config.yaml
color_jitter: 0.2
encoder_norm_position: "post"
steps: 20400
batch_size: 128
Rows from block 2 of the encoder, named by matrix and row number. Rows with one number belong to one neuron. Each number is 500 + 25 x the weight over its row's rms, rounded and kept within 0 to 999. All counts start at 0. Numbers have three digits each. After the name is the row's rms in percent of the matrix's.
# fc1: MLP up (encoder.blocks.2.mlp.fc1.weight, 1536x384), inputs 154-230
# fc2: MLP down (encoder.blocks.2.mlp.fc2.weight, 384x1536, transposed), outputs 154-230
fc1.1505 093:508502503516494505516488505510533486523479513508484489544535535496504496558490487508535483477510505534519514526502506487540505547539481492495548512533530474469527466449511505527513494538423494521512496505491496480508476480500519531
fc2.1505 078:503504504460509481439518531498540460505514506511516513528457512465480450438485507513524506509494550516483473504512474483452482545491490488518510539490482476502486512474506518509485514524507449451470517515502502536450505537501472519
fc1.1506 098:517518488496492489514499488501489514508487519489510498505531504504526523454497475475566433513522517526487511526495493519487521537428541496497492500497475516530532495494465497516513496514530536534470552517401499480542507499478428496
fc2.1506 097:461502514451534479505522518500517482501495522488498432473445455531498464526486492493496541506504508468499506492516477511499460522476495492506496483509478532505482470509398473457494515517505497483542510506480524506463475479490531484
fc1.1507 080:501513559517495473515530504489475487560515475506515524476485523474496490502505486542535477504578513502480475510533520463501517528485495482471505476504471523497473516504517509522500495509488498484512493503457468512522516489513485507
fc2.1507 098:483495528473468477512485496484535480501517479516498497504472513500479465512524512514544522492468510482472504513489533478448534522519520508508531491493476515454455501490477518463486532516492528503521502527438497545473483533530506511
fc1.1508 093:473493518498499514502520532468442491516492521545499532520516493517525476473500517500498406496523512482532495504514516488521487531498494487503480490502508490476507462468515486498516488514510542449502544481526504502469498480508508498
fc2.1508 100:439520482463473513505502509503488499514504448510536484493478525487497480503496476525451526515485531483507503489541504486470501524474540478471461500526491490487484473487449529498448514447479446489471543535495534517479487482503471501
fc1.1509 084:505488500496490482491495507482488531506508502521517512478510511483531511496483486498468462515510463520530516481518513527488526508505505503509500521488525554489521549460556503511508508515539547482490509488493491480471495491498480533
fc2.1509 075:467502500450511500473534497484469466506519482517509506501492493467520476476474512492507468494453534475496470517509479501474483513469491504519487530518481518519445555508479515479486514455494542521484504484477515497443467487506496520
fc1.1510 094:501510534507471475484505524519482523516488506507455471502544541481492501536482498514515524494523496505529501497480472478526492447501439482506501519545514497477516478476535499568514514532463479513514511489515482495517495503521494516
fc2.1510 086:474519499508453481465525491489468458514495461512524450513456538437519451497461486513491461509468475479518440500497513462475481509460459531508456506536510473474459538455522546502472505525508445446507537515495486513501490505498449512
fc1.1511 104:505512509518461500519484514486528505559493485482480433483546494500484494587495519511523509509489468511507493503493536560508484478533459513487527507458499482464501525558542500493504489508455460513504471491510500510510489509536491536
fc2.1511 083:491488511494546496514509479503471464507513463498517497495470459484515456486501455507513485516468518491557488520495482517457474524467507514494476491525506466481493492518497496489494512499523441495513472514505504487525483494489476516
fc1.1512 104:513506537514503487512494536487558504510502511497476481498533574509495481539492508511547474461496517444523488510490476520519496509492509489503480501504532486503470475453522493518522505517467451502520516490494485502496503432529447539
fc2.1512 102:497496518467529493553551497483436463523522484522512463513480471463489498505492497507504505530523459506503508506536514465482488542483493497509499510471495541548518512460562546517473507488493493541502387508515510497472490430457488506
fc1.1513 093:516496530502475513530511517451481492514509486511504469493505489527521516535502511480507456501510494503497539479517502517522494502485472491490504495525492511482523532529516508515523505517497464483511531487509478477513521550515474501
fc2.1513 091:490507509514520477511506536493509495486528497520510497482478435525527470470487532515467494491495491508491505487490499468489481482513458495510520479449451514531497490565457532493493523487508485530522455492508530510531515456515504503
fc1.1514 115:493521516487498494488515511511543484538497484510453496523476515497505512456503495464487437510506504507520464472498494510524536556449506469519462504485488515499461506438551468486503505526527465498497515461521481471503478483507478522
fc2.1514 125:515515509520460462497498499500448463516502496493503492499527509481513479468509497518525510516505515533457535528481498492518462476533490491502498492468496518470583512508510472557501494486475495504543538482515495503514508514499531503
fc1.1515 090:511503506535519498505497513477498522525512524501486465498487489494500491512496502497481497497528528497517548491500533518479493470460454509491450507379481504471523557619472534493515482483504460484520495486511507489510496477500483521
fc2.1515 086:495516515501488476484534532473459512531492439495483504537561496511484503503478459509518489500463533484482510477495507508470482468460446501521478507543510533510520492526505493456469511440470541488464563522543504519508523501441521500
fc1.1516 079:513503522517443517486495501486497503556499484521508502540507526495533468464486493508514470500509506511507472481497504482546486502502429497473503481574511516440504462503501500574525498556476506434493526513530492468500496474500525515
fc2.1516 065:493507500494494468459525501484486455512492496497522469487462561459513481453499505506511529512526456487513467490514506467496501496437481497486516495415510484495456524490504525498490515472498475487460504530494506516454470567504488502
fc1.1517 082:504525526491477472470492540519485532505507491506470457525469507479486516488465517480471491492548489521506510486537479477540503499467514472479519528500514493510537506505537478520518515495507540521465483505421490457530459507480507489
fc2.1517 073:491488512463522495495499477481461493482505513504478490499512436465508482476488482515492501483474504491495454514488478489492475509468504491508523511457489591509490496498504485491492508517493432493494503536451498509549473530554525516
fc1.1518 092:527501516521480520481474541531502514490505541528485512522593532523492512516464510490540501504497495498523497505521518533486477489547505486511527531479509451509514437454507507480523501485441490507466546481539516517527503497529489542
fc2.1518 080:487500520468496480480494523501474555511507437518516532510483468462489490446481493500501524518475521475507514527533503468465499500465474495480493515535507474489510502479446504487473519450510436502497461505537520520431488505508506498
fc1.1519 087:507507511484497515486494526504502467527488499529494480536495533503519497507481502526505491492514478511523523486442480540527509499498525483508476490587520524489521530427545504493506493511540503530489529463488480488469462496497495515
fc2.1519 076:503514511466520465477493497472495521548504471508521526496444472496505491480497495496498470514501546541480495491506491490451480517488523514499505503538467484507481504498523487497478506529511527523451467501463506530462488463479504497
fc1.1520 103:506511497524499499510491508489513501523497493508485503578515487516535494520486515499488459503489519468510512499510509524523473517558433493469508538522500487476483469520492504478494503490453523469491457506586501502444489461520467543
fc2.1520 092:452488501515491485489492487473476453518519530497518555501460505479495495492509507492511515512497545536534510523512494485507486484491504499500474495486501502559482528525477519515489514482478517516493450536463518492507491469449501510
fc1.1521 089:501549524474490467487479511469488484496471515514499431528514452509489464512508541535502498505515473502514501499469526503505489506470458499502497517486513486473506517531492497463524470480472518521497476489517551527493489465500472536
fc2.1521 099:491498513492471482491537531488472450516518478498484537526495531452520471500489505501512496494495478495503459493508509498455498533463497497497497513504534510499482519451508508522489510484525498466493458507498499525506481469450535507
fc1.1522 085:486507516481504517466495509516470526477517537531490526504522530508494492526482524492525500460529543492512492514501520532534490535472450470504500500541497532514541532495497511502538498502510490495499505513451500486479499482507508513
fc2.1522 080:478495492487507471482528512489494514517510427494518444504466463474508451476467482516506494512521505472501465485490505497483467512460508497523476511454518430488486488489521512494480499495517482495476495471488516489475467502461471506