Rows from block 6 of the encoder of a small image VAE, named by matrix and row number. Rows with one number belong to one neuron. Each number is 128 + 32 x the weight over its row's rms, rounded and kept within 0 to 255. All counts start at 0. Numbers have three digits each.
After each neuron's rows are labels from the 100 images, of 14976, where the neuron reaches its highest value: "strongest on" is what is common among them. Only what is clearly more common there than usual is listed. The data: retinal OCT scans (Kermany 2017).
# fc1: MLP up (encoder.blocks.6.mlp.fc1.weight, 1536x384), inputs 128-255
# fc2: MLP down (encoder.blocks.6.mlp.fc2.weight, 384x1536, transposed), outputs 128-255

fc1.164:118129164111127125140123134157115118106058115168133103148203151159101114131107105089119135097137102114173152057122086137127132104045162178190163132124135094128138143156119149094081156095155116159050097130080110168056145095177094135092102114090084163105170160123079173097151163126140151149139132114135140052127103114108096109109124126160179140102090115080133124147157122171150111149156
fc2.164:176126178129177183148118161119115121105137153112126102138131115149113093137166133107072173121134106118127110112132144151126124136186077119141119128132118137177127178201205121102063115157151139102161089180098108094143099139147171116148147140181189127108136089142119082205154132144099155091134144204135164118146134107072089178105093118139100110126157126136210126089131090173082155120136
strongest on: finding: diabetic macular edema

fc1.288:149086154134113135140126168122121137128176138125157145161009063124113112124139140128120163142125149116140069178158162112129158191195168096057172126122138161122158154140097085073156134130087113099088107138134108189131053183104148175175069242132119121100150139101143127140116139144090127169130113190193215119101155114140107089088155077117138217195106121209201083104120170052133122109130
fc2.288:134191205139099117165125172154125146129080080100116123119141092053110156124146155108111109163116132140091158136126155142150138143172149130147091123138083119060138139108069170144163176114150107160154131139110145169086167134101068130154086103124125093177179133115143168109129122093137072133147219132169094108169109135144178123145139106116108199137111119087162159113132141129124168126143
strongest on: finding: diabetic macular edema

fc1.585:122146148160125094105086147072143105114133095114105160109169133118109134112103111126176136159109163117124126142156139152134147180079102099099116139128085158193133094098137120110159115127129070114022117166084141076172056115119122145151060089137145150126139103083095157161121122148190160118150081163139088128194130174173208152098132123115185140112150125134185146070161119176174159071127
fc2.585:181111157160121112099117146182140157145131135137175179125152109089085138135145134091170172134109117189179152126121086152159140107125103128171173145110142130125190154116112153156118065118138143081182149090143140143173119153133113157158097184111177116149132157000097158142092159094089147114152138092175149120086161149158127138145094135077137110107144179151128101085124153101159154106136
strongest on: finding: normal

fc1.329:156104120115111110111122123114141074150071133097128144176074191121117169114121156133164092136082096151102140125117122120119106068113088084076134119139099119107110125097150188122136134143136191131075094140109135202146098058099210160157120120054143064104111132130169169167138075116119180144058172133115070092126109076088117132121153169113175075100055138147118128080108153065150147107097
fc2.329:191116129105128139133138090121165097127142106175141179102070151163102128141138130115128103123150140130091151190117130127132066186143044115079132155128134130111136141163156137128162112110125105067174202126110139167111100082128145133123144129109165145121090131132097174060152110209122062092142179153158124103147121201159121116128127085175216120153121173085067132105134133129089192128142
strongest on: finding: diabetic macular edema

fc1.433:099153121068124135042070127139146159090149121157134154178140214125159084095114162181133125128167111102077073157152155107155112128201132109070125149161167146159132140138102170129159146162125135120139097117081181130128094130092194166205116167087072162129149109125121239141119102147111101168121131121136074115084150137084123093139112082099164155144108153144174143162117145137179057092120
fc2.433:155122122112111168151090102116131123147178105120141182110096103100114181145127145191102147161225123181116127110123147084148122090155129122144120172133156116114131155161129140116145091111059082081198148095127148166174128136087148144121126110120122091159129188159121105149089131157113065163155109136151137172090108135168101135108127211133123138170173172113087133142163122107157109127100
strongest on: finding: diabetic macular edema

fc1.443:129117118117102136168119130121138131120078188148133154100179121107138136105108134118134135125129088118105142054083137146123128102069167114153131151103099092115145174102140141180168174115131111063071142116131092084178100072076114177151119128146101125113173135135187188156124155146092163140043155108175137131134112133072122117158123143114120055076102117109138140118118154147142120120064
fc2.443:235111163160120148073124120084156088176161142136135162076064121182113109152167078112127157152156123122099125155086150144114093152086034140148143149155127119144146109180156184105132111110107136086172145177087130119154123085112122130148169090085169168141085139144109103154158133149102104117112144138131099105143117149124118173129105112178238070171098155092041130083149120105097152129202
strongest on: finding: diabetic macular edema

fc1.166:125138142104144108114139121104157168109161135122109161205140059079133094123226143131136141122158152130162150070109149148123124160117201147080130150141148109162107110130103164119163117173112076103183203142154198126100146119139084096139062176082181191185134124113145144122121139135173047151149151152129142161147150199154163121117103096131071089117142098108159068164148148229105157134146
fc2.166:127171102090142137125150129134132091095192096129169120123094174114122107128162115132111150144144124136108101088171096147083141098123100107102154122141105142132118143151112121153131078155164106176095145124159106079064130093133130126094185118199164163099084138158109140146172120198126041111131126151109114143108149125098141135139135061153054148138184117149146137131095116116149130135170
strongest on: finding: choroidal neovascularization

fc1.295:095155114126197124063158173165183187073063149129077123142106098139096123111116157146161135142132120130080096116149199139151111159087115143124185114109142115148155178088172135171103119110129131102133163136165114143155122158115093117152157144105101181173145146096094204168138113148106051126109095157180123160118148071107154140158129112179114139142150148094217121109125117151137136123074
fc2.295:194142132161153127106125158066132158162138131134128141090130131161105119166137128143136141089134111116141132126132150124091093177165058174156115132113123106117146176186112171144109113151127115152124122167100114113152149075090145141150155082194147177133122136146125144135114182190078105109188195207138165094124130171135122171174147079132157134181146125111179132137129138167099180111143
strongest on: finding: choroidal neovascularization

fc1.756:148178149103132174140137184119138154131149142138127142170108140154106128175132102110161141143120142158099134085101149099154180113039112129103096179138153117127086060157163168149084163172202111114135120159147174067117136144155088135101184159133135125159131171131182168187137060110105105106081121091193187112146140110127160100131161131155125156134102069144176101213159151111157124105131
fc2.756:051145101138143110095107053130116160099137122151131144093166063118075168138140167119122088151144064166140134173151147109095112176149136148093130065148150143167131095133123149142088160079125059170119084152127068145162158104134140128122111143129058124130167105130120097156099121131155129151135149212122101107095101143112133148131098108140105142150132132142135144130087155111141201179121
strongest on: finding: diabetic macular edema

fc1.151:226120113090076132112142166144141124108135120149095107127033117093145123157170136130119115117151190107074122107157111142114119150114155123108149111135109143092124195127132113085137131142184163101129111123070185138130122165120182113091162149138136106132092099113113095103130066203120173115137067136111097082158110099111140116115114209107148140179110114143205139116113147097169129098138
fc2.151:114134106165171132112119120119115134080201105088108159146081083101092147117166094139163114133171126177184132128122147136125146093130108170150091101118123155128109076114124231094164171099109093117126125129107125073117074143144112113118140119162172101126156160114104071092124160175146223144144210178140175125105168142143107044127083183122129178086166144147228098116086147108166181131126
strongest on: finding: diabetic macular edema

fc1.371:090156115137098102158149133117139086097112130068101115157143096126132143098132107146126159119098157165088133098064161108143111151044149092140122143125141096145114108084165107093111126079116217115148080167118070070179110138096153106160063082093173147137127128123138146127163093110094162143091133142044130098136141101171138162103117152132112157140137109180138150119134198121101211135137
fc2.371:210143169101185112144153126076170107096123123116127158084120107130126128139142134100124116186145145140122146131107127142071074146127113127158139130163161112156093127197127197140161138112136063075115203139102151145121169093121099099151153092104208175138091110134119120136090167197142105104174130120153092118152152136172140133123116076153211128185110149116133142110134121126125201124179
strongest on: finding: diabetic macular edema

fc1.640:136128129134193128108121062083110070123091147101084106175174119202198114115163152149160093148119122104137118152095110167179154082143103129146113163132112099105155130139138163158142130113169146126171092113130120141157135146130152159100130182125125180123157111137131156186139136143106092129120160106255107233110115095120116091129117079169153122106145121120108117088151165187121129119114
fc2.640:174185084105132142102142117087140150180135101094124167105147124153158104145100230153063127170107157146127137091164131121170104136223108123071108144179140160151110170200106077125177104134117202118121183109101103209116144117101121145093136111154114100174146123118186137092106149117113080115211029131119119101176096187143175140158157164133123188186072093112045147144126131103171083135085
strongest on: finding: choroidal neovascularization

fc1.632:129199110149153085084087081119120096142102141150132157122115138146122102101080161096141105129123087141066067117063184147073142069098118103129094119130137139074131103175115067127116143149140077147098114116124144150200085117077151095111122071140150074113122090070138148151133141170080136122122108168176146116242152102078190160124177114132129155142144132136128112138171045165138118141086
fc2.632:127076163181134145158133131141140097109126116172124094136140153122109130146136123052126140171088102152075126174145061137115120125105138114196135111119117138164127124133095121097150092159150148145122127136145122113139145159142117130106153184139149096101126078000102138126118151149117127148132109103113172071105114108127127111128152133105132145131138136139130106106123080093128116159155
strongest on: finding: normal

fc1.523:169167086086148141100119175157136107106182117125081115127066200097084138157166134129119112099149165167089140146143132160131111112061128170110115142084077115121132138176122144147120149116153146125125138146089199111123118079127143116166222096135177109130099134107112100190172128230188065087100051119136178000145111119135128133152110195135145135115112100156196138127100150088151146108105
fc2.523:046153122174156106109137085089155148044154127121142150172189116132142110124164138116160088081145108150119102155105113140099122092192172145110120109132115145119133090127144147095194166143110073138111183096097168105135117122161206089064141178183138128122187102131099104060105076171138204161153171188154174161126105123109120093075094113104101170132171143145226116119107126170156181161148
strongest on: finding: diabetic macular edema

fc1.190:099135155126144171148099121069122123089061143093174163156235141162114148122140195135170154102127152110124151135140110142107126103131128089161136124133096081123105130095116165091137142124128180128105086152104142125202069109089162127156123097100175075141139150120113154131103127103106166115073104137121061099134123050128135170116112191102098094145090131107160128080162184049119146123115
fc2.190:162125146136136115045127102104158100088131117112091195112065118155119135146132104117156080136171179120114146164109146111130079128123058123116157128167157142111136127171149211150174128127132106104164237115112150135112135070112087093115108110117196112194068146119127136085136154145131144119146145126174101111147125108139118104141155137159232138146051183129085126085130095090073161123186
strongest on: finding: diabetic macular edema

fc1.516:164153139065117134111126142138107089110175148122114079044019097142111134137082132079107081130121120127088123138197125132171156166179169116091155154186174105111134094148113128116203106130147162120177157170095118120131120122127192130177157101099160124140083126157180128150144106113169072099134141143138236074123122120148150116153138173109132059184150151154165107158177141099220133138136
fc2.516:095104098213155113188141126137162146131102099116126118170192145139122111108147102147135153132137079125167098103101138111122103141131181124138104098089134146084117154128151089142126178194138066109154095136120153116105178125123149113133108105181123144143168130100119152103107145149087130191079150188150194142108054081080115117122115165110114135110163108109219155104118080180179080126141
strongest on: finding: choroidal neovascularization

fc1.324:165174101144156072149138121147110194100144131161102099151112071098124083118116065143136125134138128162102129123116136114115131106037127121078101114117138081141182181090135131180128153095122147135165128116127137156140105182126142067094109090181108141149094141122148105077074132109132160087146100152124180158088114112162135047140116117100102114076156163118112154084119130165124112173133
fc2.324:125083151255158118101143136117146070076129097150079117079160181131145151110114157107147169163048117120122143133163124099131107105112148136203118084112107153086115076179146109104107071129149170179099112138121162116159103199090148133197128161103172069135089115106094105112103179130161124063092070145133143094151133142077123128145162141145137104124115131165117118093115128070166083132133
strongest on: finding: normal

fc1.527:157070097090171124113118095139113140167144143133108125097128109143062148101111128092115173167084122177133122172177100147126093148130145119110158108117128122115144144140132207090132156205085158110095142093183115129174121090108075128133027120107092175163138082171118117107105097110181079115148112148112101167134129157128138155109165080093091116201146126148227146097143117203106119164108
fc2.527:196154060169087132106133112100116162137149126163163119133075116127133119146159079155147130097140079123101111094137139138123121177107180095140127094134123134097118146202122089208094112158128150115112075171124182121101193139115162143158114137118163123128110147131131156139163099160145147155144119093109144117125198170117114097121103084140162135048149126158161166074126092172065183102119
strongest on: finding: diabetic macular edema

fc1.719:118100109136132096102114115097129096110144106126149152136072159100186119121098122151115101183204173148130115125129157120063084154188132102090157126147098121134127114131145113121199130189137132125092073148110100159118133081075162124126117111141066092120088127150133113076150121129117162131086107133077134100102114106142086067157154135073128216188200133160178140131063169041142152144156
fc2.719:091117087096115146046104096161158140125136089127131122085060131110137119143147066091142144134173150132098140125155131137144114103077106123127141117125148135131148109110126135166047138090132142113162090130127140090140117170131078133136131125107117156157117132112145137118135125140122089125091120114124030122103111134122151124104127045148126138098122126138081151135141144117097099143147
strongest on: finding: diabetic macular edema

fc1.681:114196104115124111109170129149109137134132162196108117091165141120131157116079149129123098137122087134142147064119125153097108123167114133123134122164105133095170053091126173067096101022127108125191189146131137146098166163139128133155108064120156126139135119102157129144131124141116061113116180092158097152133098148088123097134124156173160101099112116093082159084124108172088149159135
fc2.681:144078103117162122064135172124135108183181145129120139154044139203102159150120064108141129031130084082149122131166109113093095078102166135177121152127128129110144164121165098134180141112106223170125148135116135168140091110140175127130193094133035143097188085150144119138107155081133204113140147150100144155135125114124087140134144164068107133147173124154137094181127137182166155117167
strongest on: finding: choroidal neovascularization

fc1.340:114113139154120108147158147148105192122129144116134091060215149099172166118134146118072081109140064170104107114159109126123131074083159158144139117126115152138095141097231135163162186115144147125117075146158151161127191136144096106105151185097116153127153109149096174091075065104087148108172131110130147145094111120213111136113164159152105135085109170100091127131074115098125105156070
fc2.340:168128171255140152157144114167100113132147085153158111160102178135117126124159175152102208147149172213113177120119120143080072115124102096167041154160165117187079157175154192141122089173126135177095160101135110167092117113139126101082208119101165105110129061138180098111128164121128166098147176127118105134154139073124112164178160136152135126173166117090140126204088105155117142117142
strongest on: finding: normal

fc1.338:053099131102067095105110150051126167146156150119134134052119138125138114123139090123103154098135131114126101170106090150099110166190137055027146119135118143138152076082124131081215145130134093113130118062120116182099141037102195111125144079169101208121090112161127149070102080126134156154134113141150050098112103186113089081149133155043142058114136129114156128134116132084101123151111
fc2.338:108119094153099126113137092131129132075173132147174122055054148089126146137138080126134091098134143111113156160131130147124151120092090156119097128133134125139155059092118144138128149176139101139131109155124163070119112153118107109138120121066165110143148128081166114121137139160135111149101134062148121112154121210137120160129146088136161152076160109114089136075159110115069140119104
strongest on: finding: diabetic macular edema

fc1.587:210116099158119112107154168152108151074145127150040151162120129105153166130162161147155081096164132125079133129049166111142164104148129151123149157067129158124100105172131113117142118145136159110195130149142151107138138109145144117093188195158130145136131123101092100129164070144115216111126130161085134102124164107127114123093124127178221104113089120135239122148153130118092148092080
fc2.587:105111104095175109160125161098126130106153110101149107109192115086122152138112146109139122123151085168120128178174104151075136163200164110165102140078118148111115075103128154116169121173154117115125138131130128044094108140156088107079107117239158101169149139153156109121130112202106086114151124154136198129163113064111149067117121186112111254132094139100249108121124142136152127132157
strongest on: finding: diabetic macular edema

fc1.478:105129094192095066122162163166126114051088076159180141119085132149214136138111107187118063116154125117085149104064126109085185090205078151127110120101124101134141168082120093100094136104112113107174117151149091125142107158162171155133123127145122202092222204080106106076151130121100171116114141079114067238149104118115140145098085126158080101071109116135152152138079095134034150125118
fc2.478:105115047043145177120093108106129128143099141125116120107109120200145152134111155112107097110118136133156143182187136154169137085104123151081162129125147130128112167112130185085222136167116163139104204135105142059201134100130091127116167139182108144127108110145105084120095137154155141085110149166112141160178159105116121108126164100123057205177075144141232073184151147135114135138116
strongest on: finding: choroidal neovascularization

fc1.757:135128143180149090130133137144141151131152138100120152108114071109136086103101131149122109136132122131123146098077163123094190089182048130145151121076110111098089085124094141092149093142117115109127079152101078091119154152164130140156099135169105145117171161105156137078135098112060169159117199092098108224115137149101126106106100120162154136092109092123130143105114133073078124110170
fc2.757:106105128039120137080141096175123131180086152127109137087076121134109114129101141079125139161118144136172127213132089137149123146077115124140139126172160120167094143133123187107086102107144162155166164125129093095179110145124047146139111141146094198185150137140145128171109129138174134071089081183141098123128145175132156126169163090126086129095043137117137118152173189133132172136103
strongest on: finding: choroidal neovascularization

fc1.248:070129183122229063098145086081156127169090108155132134139105076093180081117144139102206095132176146171108169069166114150128209135158159101113139188170098112143088097104068096136166158131136130038101147187152156150126143097165166103105132102115147117123098115113145117151140173153142144187129095130126133174150116156162146112154135092118140147128125119131179040162130135142114137101133
fc2.248:115112133123121161145176142178139120090140108163124116103173146063101161155149147067102128202123101132133145114145029195158160074095167131161180114148149100130123109132155106110133086118253138149136093141156127148122118184176094169114162195124169101112105105083101131134096130151137126151151104121114151111131186102113128149189151089085151129137138150125122135084126137118173130154162
strongest on: finding: choroidal neovascularization

fc1.200:157154072105111131089127112166176156172143187112145060087139063181163126112154139105130123098195110136117152148102142164087133137115170041158155169123117105122133119121154147125180150082122133090148125151137113147090145045162144140167093119204086168152158133132161173096138133175080179125096108121199177128127149098098100129123105138132177166094113035122139134122133115215157109121111
fc2.200:139157129183184138163142130125141142192174172131123151118072129208125100131174131138107148160151154110139110126120145153114139147126094161155115120151150119160107159185170250130171107189122140136165104155125151075112105114149131097121156084161171138088156126150111082163147121166120138112166182159113146115104166100135145162132132169127141135217118135082184116164094103163160150116175
strongest on: finding: diabetic macular edema

fc1.286:139156131134127092110164150121110123116190138119185106096067125159168157148121128152140093110160138119111116093195098132122116128111092094048160128086147094122148172140108149107147120100115136093147151099184115171168105207131164168142187161157143130090135111149121106147133160219116096127108133124073153121131150084119149108166135140143160168130109122123165100159101140165079106169087
fc2.286:128117080120217135038092035183098164075066153132128145097086074161127157136153062107133121116136129114161100184129162127175109137096121138092116085096125147139129147110158177112147195130124158128117110136112168134139152112164107121120158133133145141107182128116098099156105130146147129133103170178149103129120133117108122118118106121113127193157117100156206140182139147155105112135148
strongest on: finding: diabetic macular edema

fc1.481:185092139136169054139166124172110176170129123113109168068176082169175129126135127147189130079118153137140136083183075159100172126244183101087161145109098104164126141065128146112147124135108143115089138110153171159155132142147174128132097168221093188116132167108182116117111142109138142110130102069143090097106097122198161129131124118105122152121138155111218136132064150165153113129147
fc2.481:104112094141149133125127163113160146135128149121126132129111154130117144144123103150115126106081121109167175136131186096146092123114150205188124095131117103109126167175151172120134109096100196101122108169066138140181148158122192139144130186060116132112121092159078169122127160114124145143132104105132127122156156155138104144122112112091122096120148152146117154074094132126152181127137
strongest on: finding: diabetic macular edema

fc1.597:120143133141106161166150102140120210103111129111167173132170074103112118135162127109152146071081106155129130066086118133155150112136141078163096135130109168138128134136157097197085117181148090059177068171150161103140112146154114097109148107102128139115121120095127081048178069086157144123153110113138136126127178120134154181086121143131126051149118106134133113128135124154077137101136
fc2.597:138117123136114141153106170105127122133093141110105138112085126117083126122103114135151163170141090132139137134109138128097154174054154126111150128158153140122125178155171150147082130121133078164111072147142169074082159145090117130132140133128099142112106173146153156138081132172116055121064126094085132109150138088133115127142104027169136111132167145093167110120121120081075130104120
strongest on: finding: diabetic macular edema

fc1.34:116202111148115084095104104112133106164109158136119143120098100144143095099151149112146117114130060104099085112117188153099155069158131141086107102144167126084141118192124059104122171164123088139121074117122165165149114124094205098121142084111101087132162114093137107171148122128125127136127136143156166093216182118035173129125156154153159183173094115138097128159160058135088134150091
fc2.34:134089172175126129154148124151129083128120102146115101109152145110132137116152163079116077180116083133089130161162077126136156146119148119209100113113132140148054125146098096113154067149144133135134114124123120152160147184126111110103156131090172094122127079010136115135112160147152128119154110088087155128113127146139138125166140154121145150133166083110128119152124110101129151154128
strongest on: finding: normal

fc1.517:181122132123177173109113133152127093163201086138093147193107126151161078140163104125154142076105174073099104207121134133139111095148130144075127177119112105132148132183181146115111140178170159132123131126101146204122105155145205158128187241117124144140080152107175163146124144101147146098125150122187196117148088100142101157156138151137186130089115134120190098135113159162195113134153
fc2.517:138175106136122130166127123098171134102161122115152141119173113119144136113157174121103129105135140173074141162163153118135119135200114122112134135125115170068137063167124196098170154131135169125122100126101157166055165121139194127126106108181137128184152111128090124104110125156127130149154119176133201146170096136101157105108119151159088144187097130115255147092124136164176149110100
strongest on: finding: diabetic macular edema

fc1.635:170162147135133124116138146091098106172186062174154209127045129126099107167155073107109134104179151092092158119199081143059087094122143102073128127109092138073140162151117194138147145186142138153106132205106217119125129112111180138138170159156134093109130155154157155131096094154105085137119093132121144145131115117125160079130150120143222210132090135163244149158126178100154131125111
fc2.635:118173084147141133018139094145147148081128126130119174103095103076133126107165099137142157106160129184122116127114174129111125111117125124069161117139114143151150135132140130091078176102125111139120109156147142127132180164146168112131102133104115102188053140100147138184143088155124042156113148139144097166150146177148100126134138067150053146068068145110084116145134145094080182119097
strongest on: finding: diabetic macular edema

fc1.194:183119166131101114159137135198100154128107137146085180069164149144188125088183197132132156113146095158133188163102123129121150144089120140106088160152155114195112164119097196194120111113172173102128118117172112049127116172173138149167149137119072158123150121144132147096143120136113157134148210133119178086148100144096133143114133129188173103141174103122157124152109129139087091107136
fc2.194:162152153126114139137121156126150129157197140135131119093167142187113154140121122130114103096112126118120111156116123118113126132203068133124116151111084118102124085162151213131130149202131141129090092159109096130143148094116199107153152105171182176109167116120117115144128125153166131082203144158106127125137161184127108116156108181138171129214158123097209110118108125150146163114161
strongest on: finding: diabetic macular edema

fc1.389:092114164086128136114109116099141130126119126171161141129139111128103105069117146139166119147095138159161104174178031112109129090139159141133147123108072149067106109160105144105165090106161140058056137063123125076087161067179134124122138127125142164131095148157109143092156180123110127144149095153136087050160089108117111136150167166142173132143088166135143106176101099137088092128099
fc2.389:131106159153103084112013133144089149142147132109216089133158098059104158121122130170147125176119108255097129125150162093136164116126144142118063140159139171180128118127121112105108121144070101161150125123152141120152111149105067153098118138177146136095157147164160142133130203143105125000108123128121169214104172137111095158149152121106106146117129104144149119137150154130166195136135
strongest on: finding: normal

fc1.664:160118084151129105133175083123168160079117131108121081132136114116088106137120141157097129143066093128109163130115061177104117058128095112150120160093103151119122097120100109201131136184140136134115051108115164130103137108147170154096084136165146120130126191131094147101139108143173160125127109078082054158140112113126156172123136092134146133143040064113150163087111118127030167123139
fc2.664:134109030083134154091127149147128151109106141118137146107112106140155113130147134116168135152136141153138117133120139112126124166091144106074148102145142111145151146126141140119101105078141198122123087146162133099153139148156092137124177174130089167166073121134110087129124098149138129102085071158109100182120169111109126093115150053148101145084101148139167121130128135123125123148133
strongest on: finding: diabetic macular edema

fc1.353:075153100091129164116103115067143120123162122101099156166086181129120094128147116194126169132138076114139128114113143098202091109087133130157102115207125089122120150145099092255140149098147142119156164134151152108119121107112083145097110080078193143128155136153070144154185151121115130122129161130079165146146179157116105136112076090195085114127110103143092151122209125135183144104116
fc2.353:077128104000142124107115098137137080110120110145050184120140134096110150069094129176113103113153105197148163144104152098153143137131136106156116122129175102107104116113132155129111101136081163113153090125120150108142137169135135109121112173130126107131107158200148140086112135117116116255121092153162127224087137108146079148084149095108133112086108173137138103091107100097134144104148
strongest on: finding: diabetic macular edema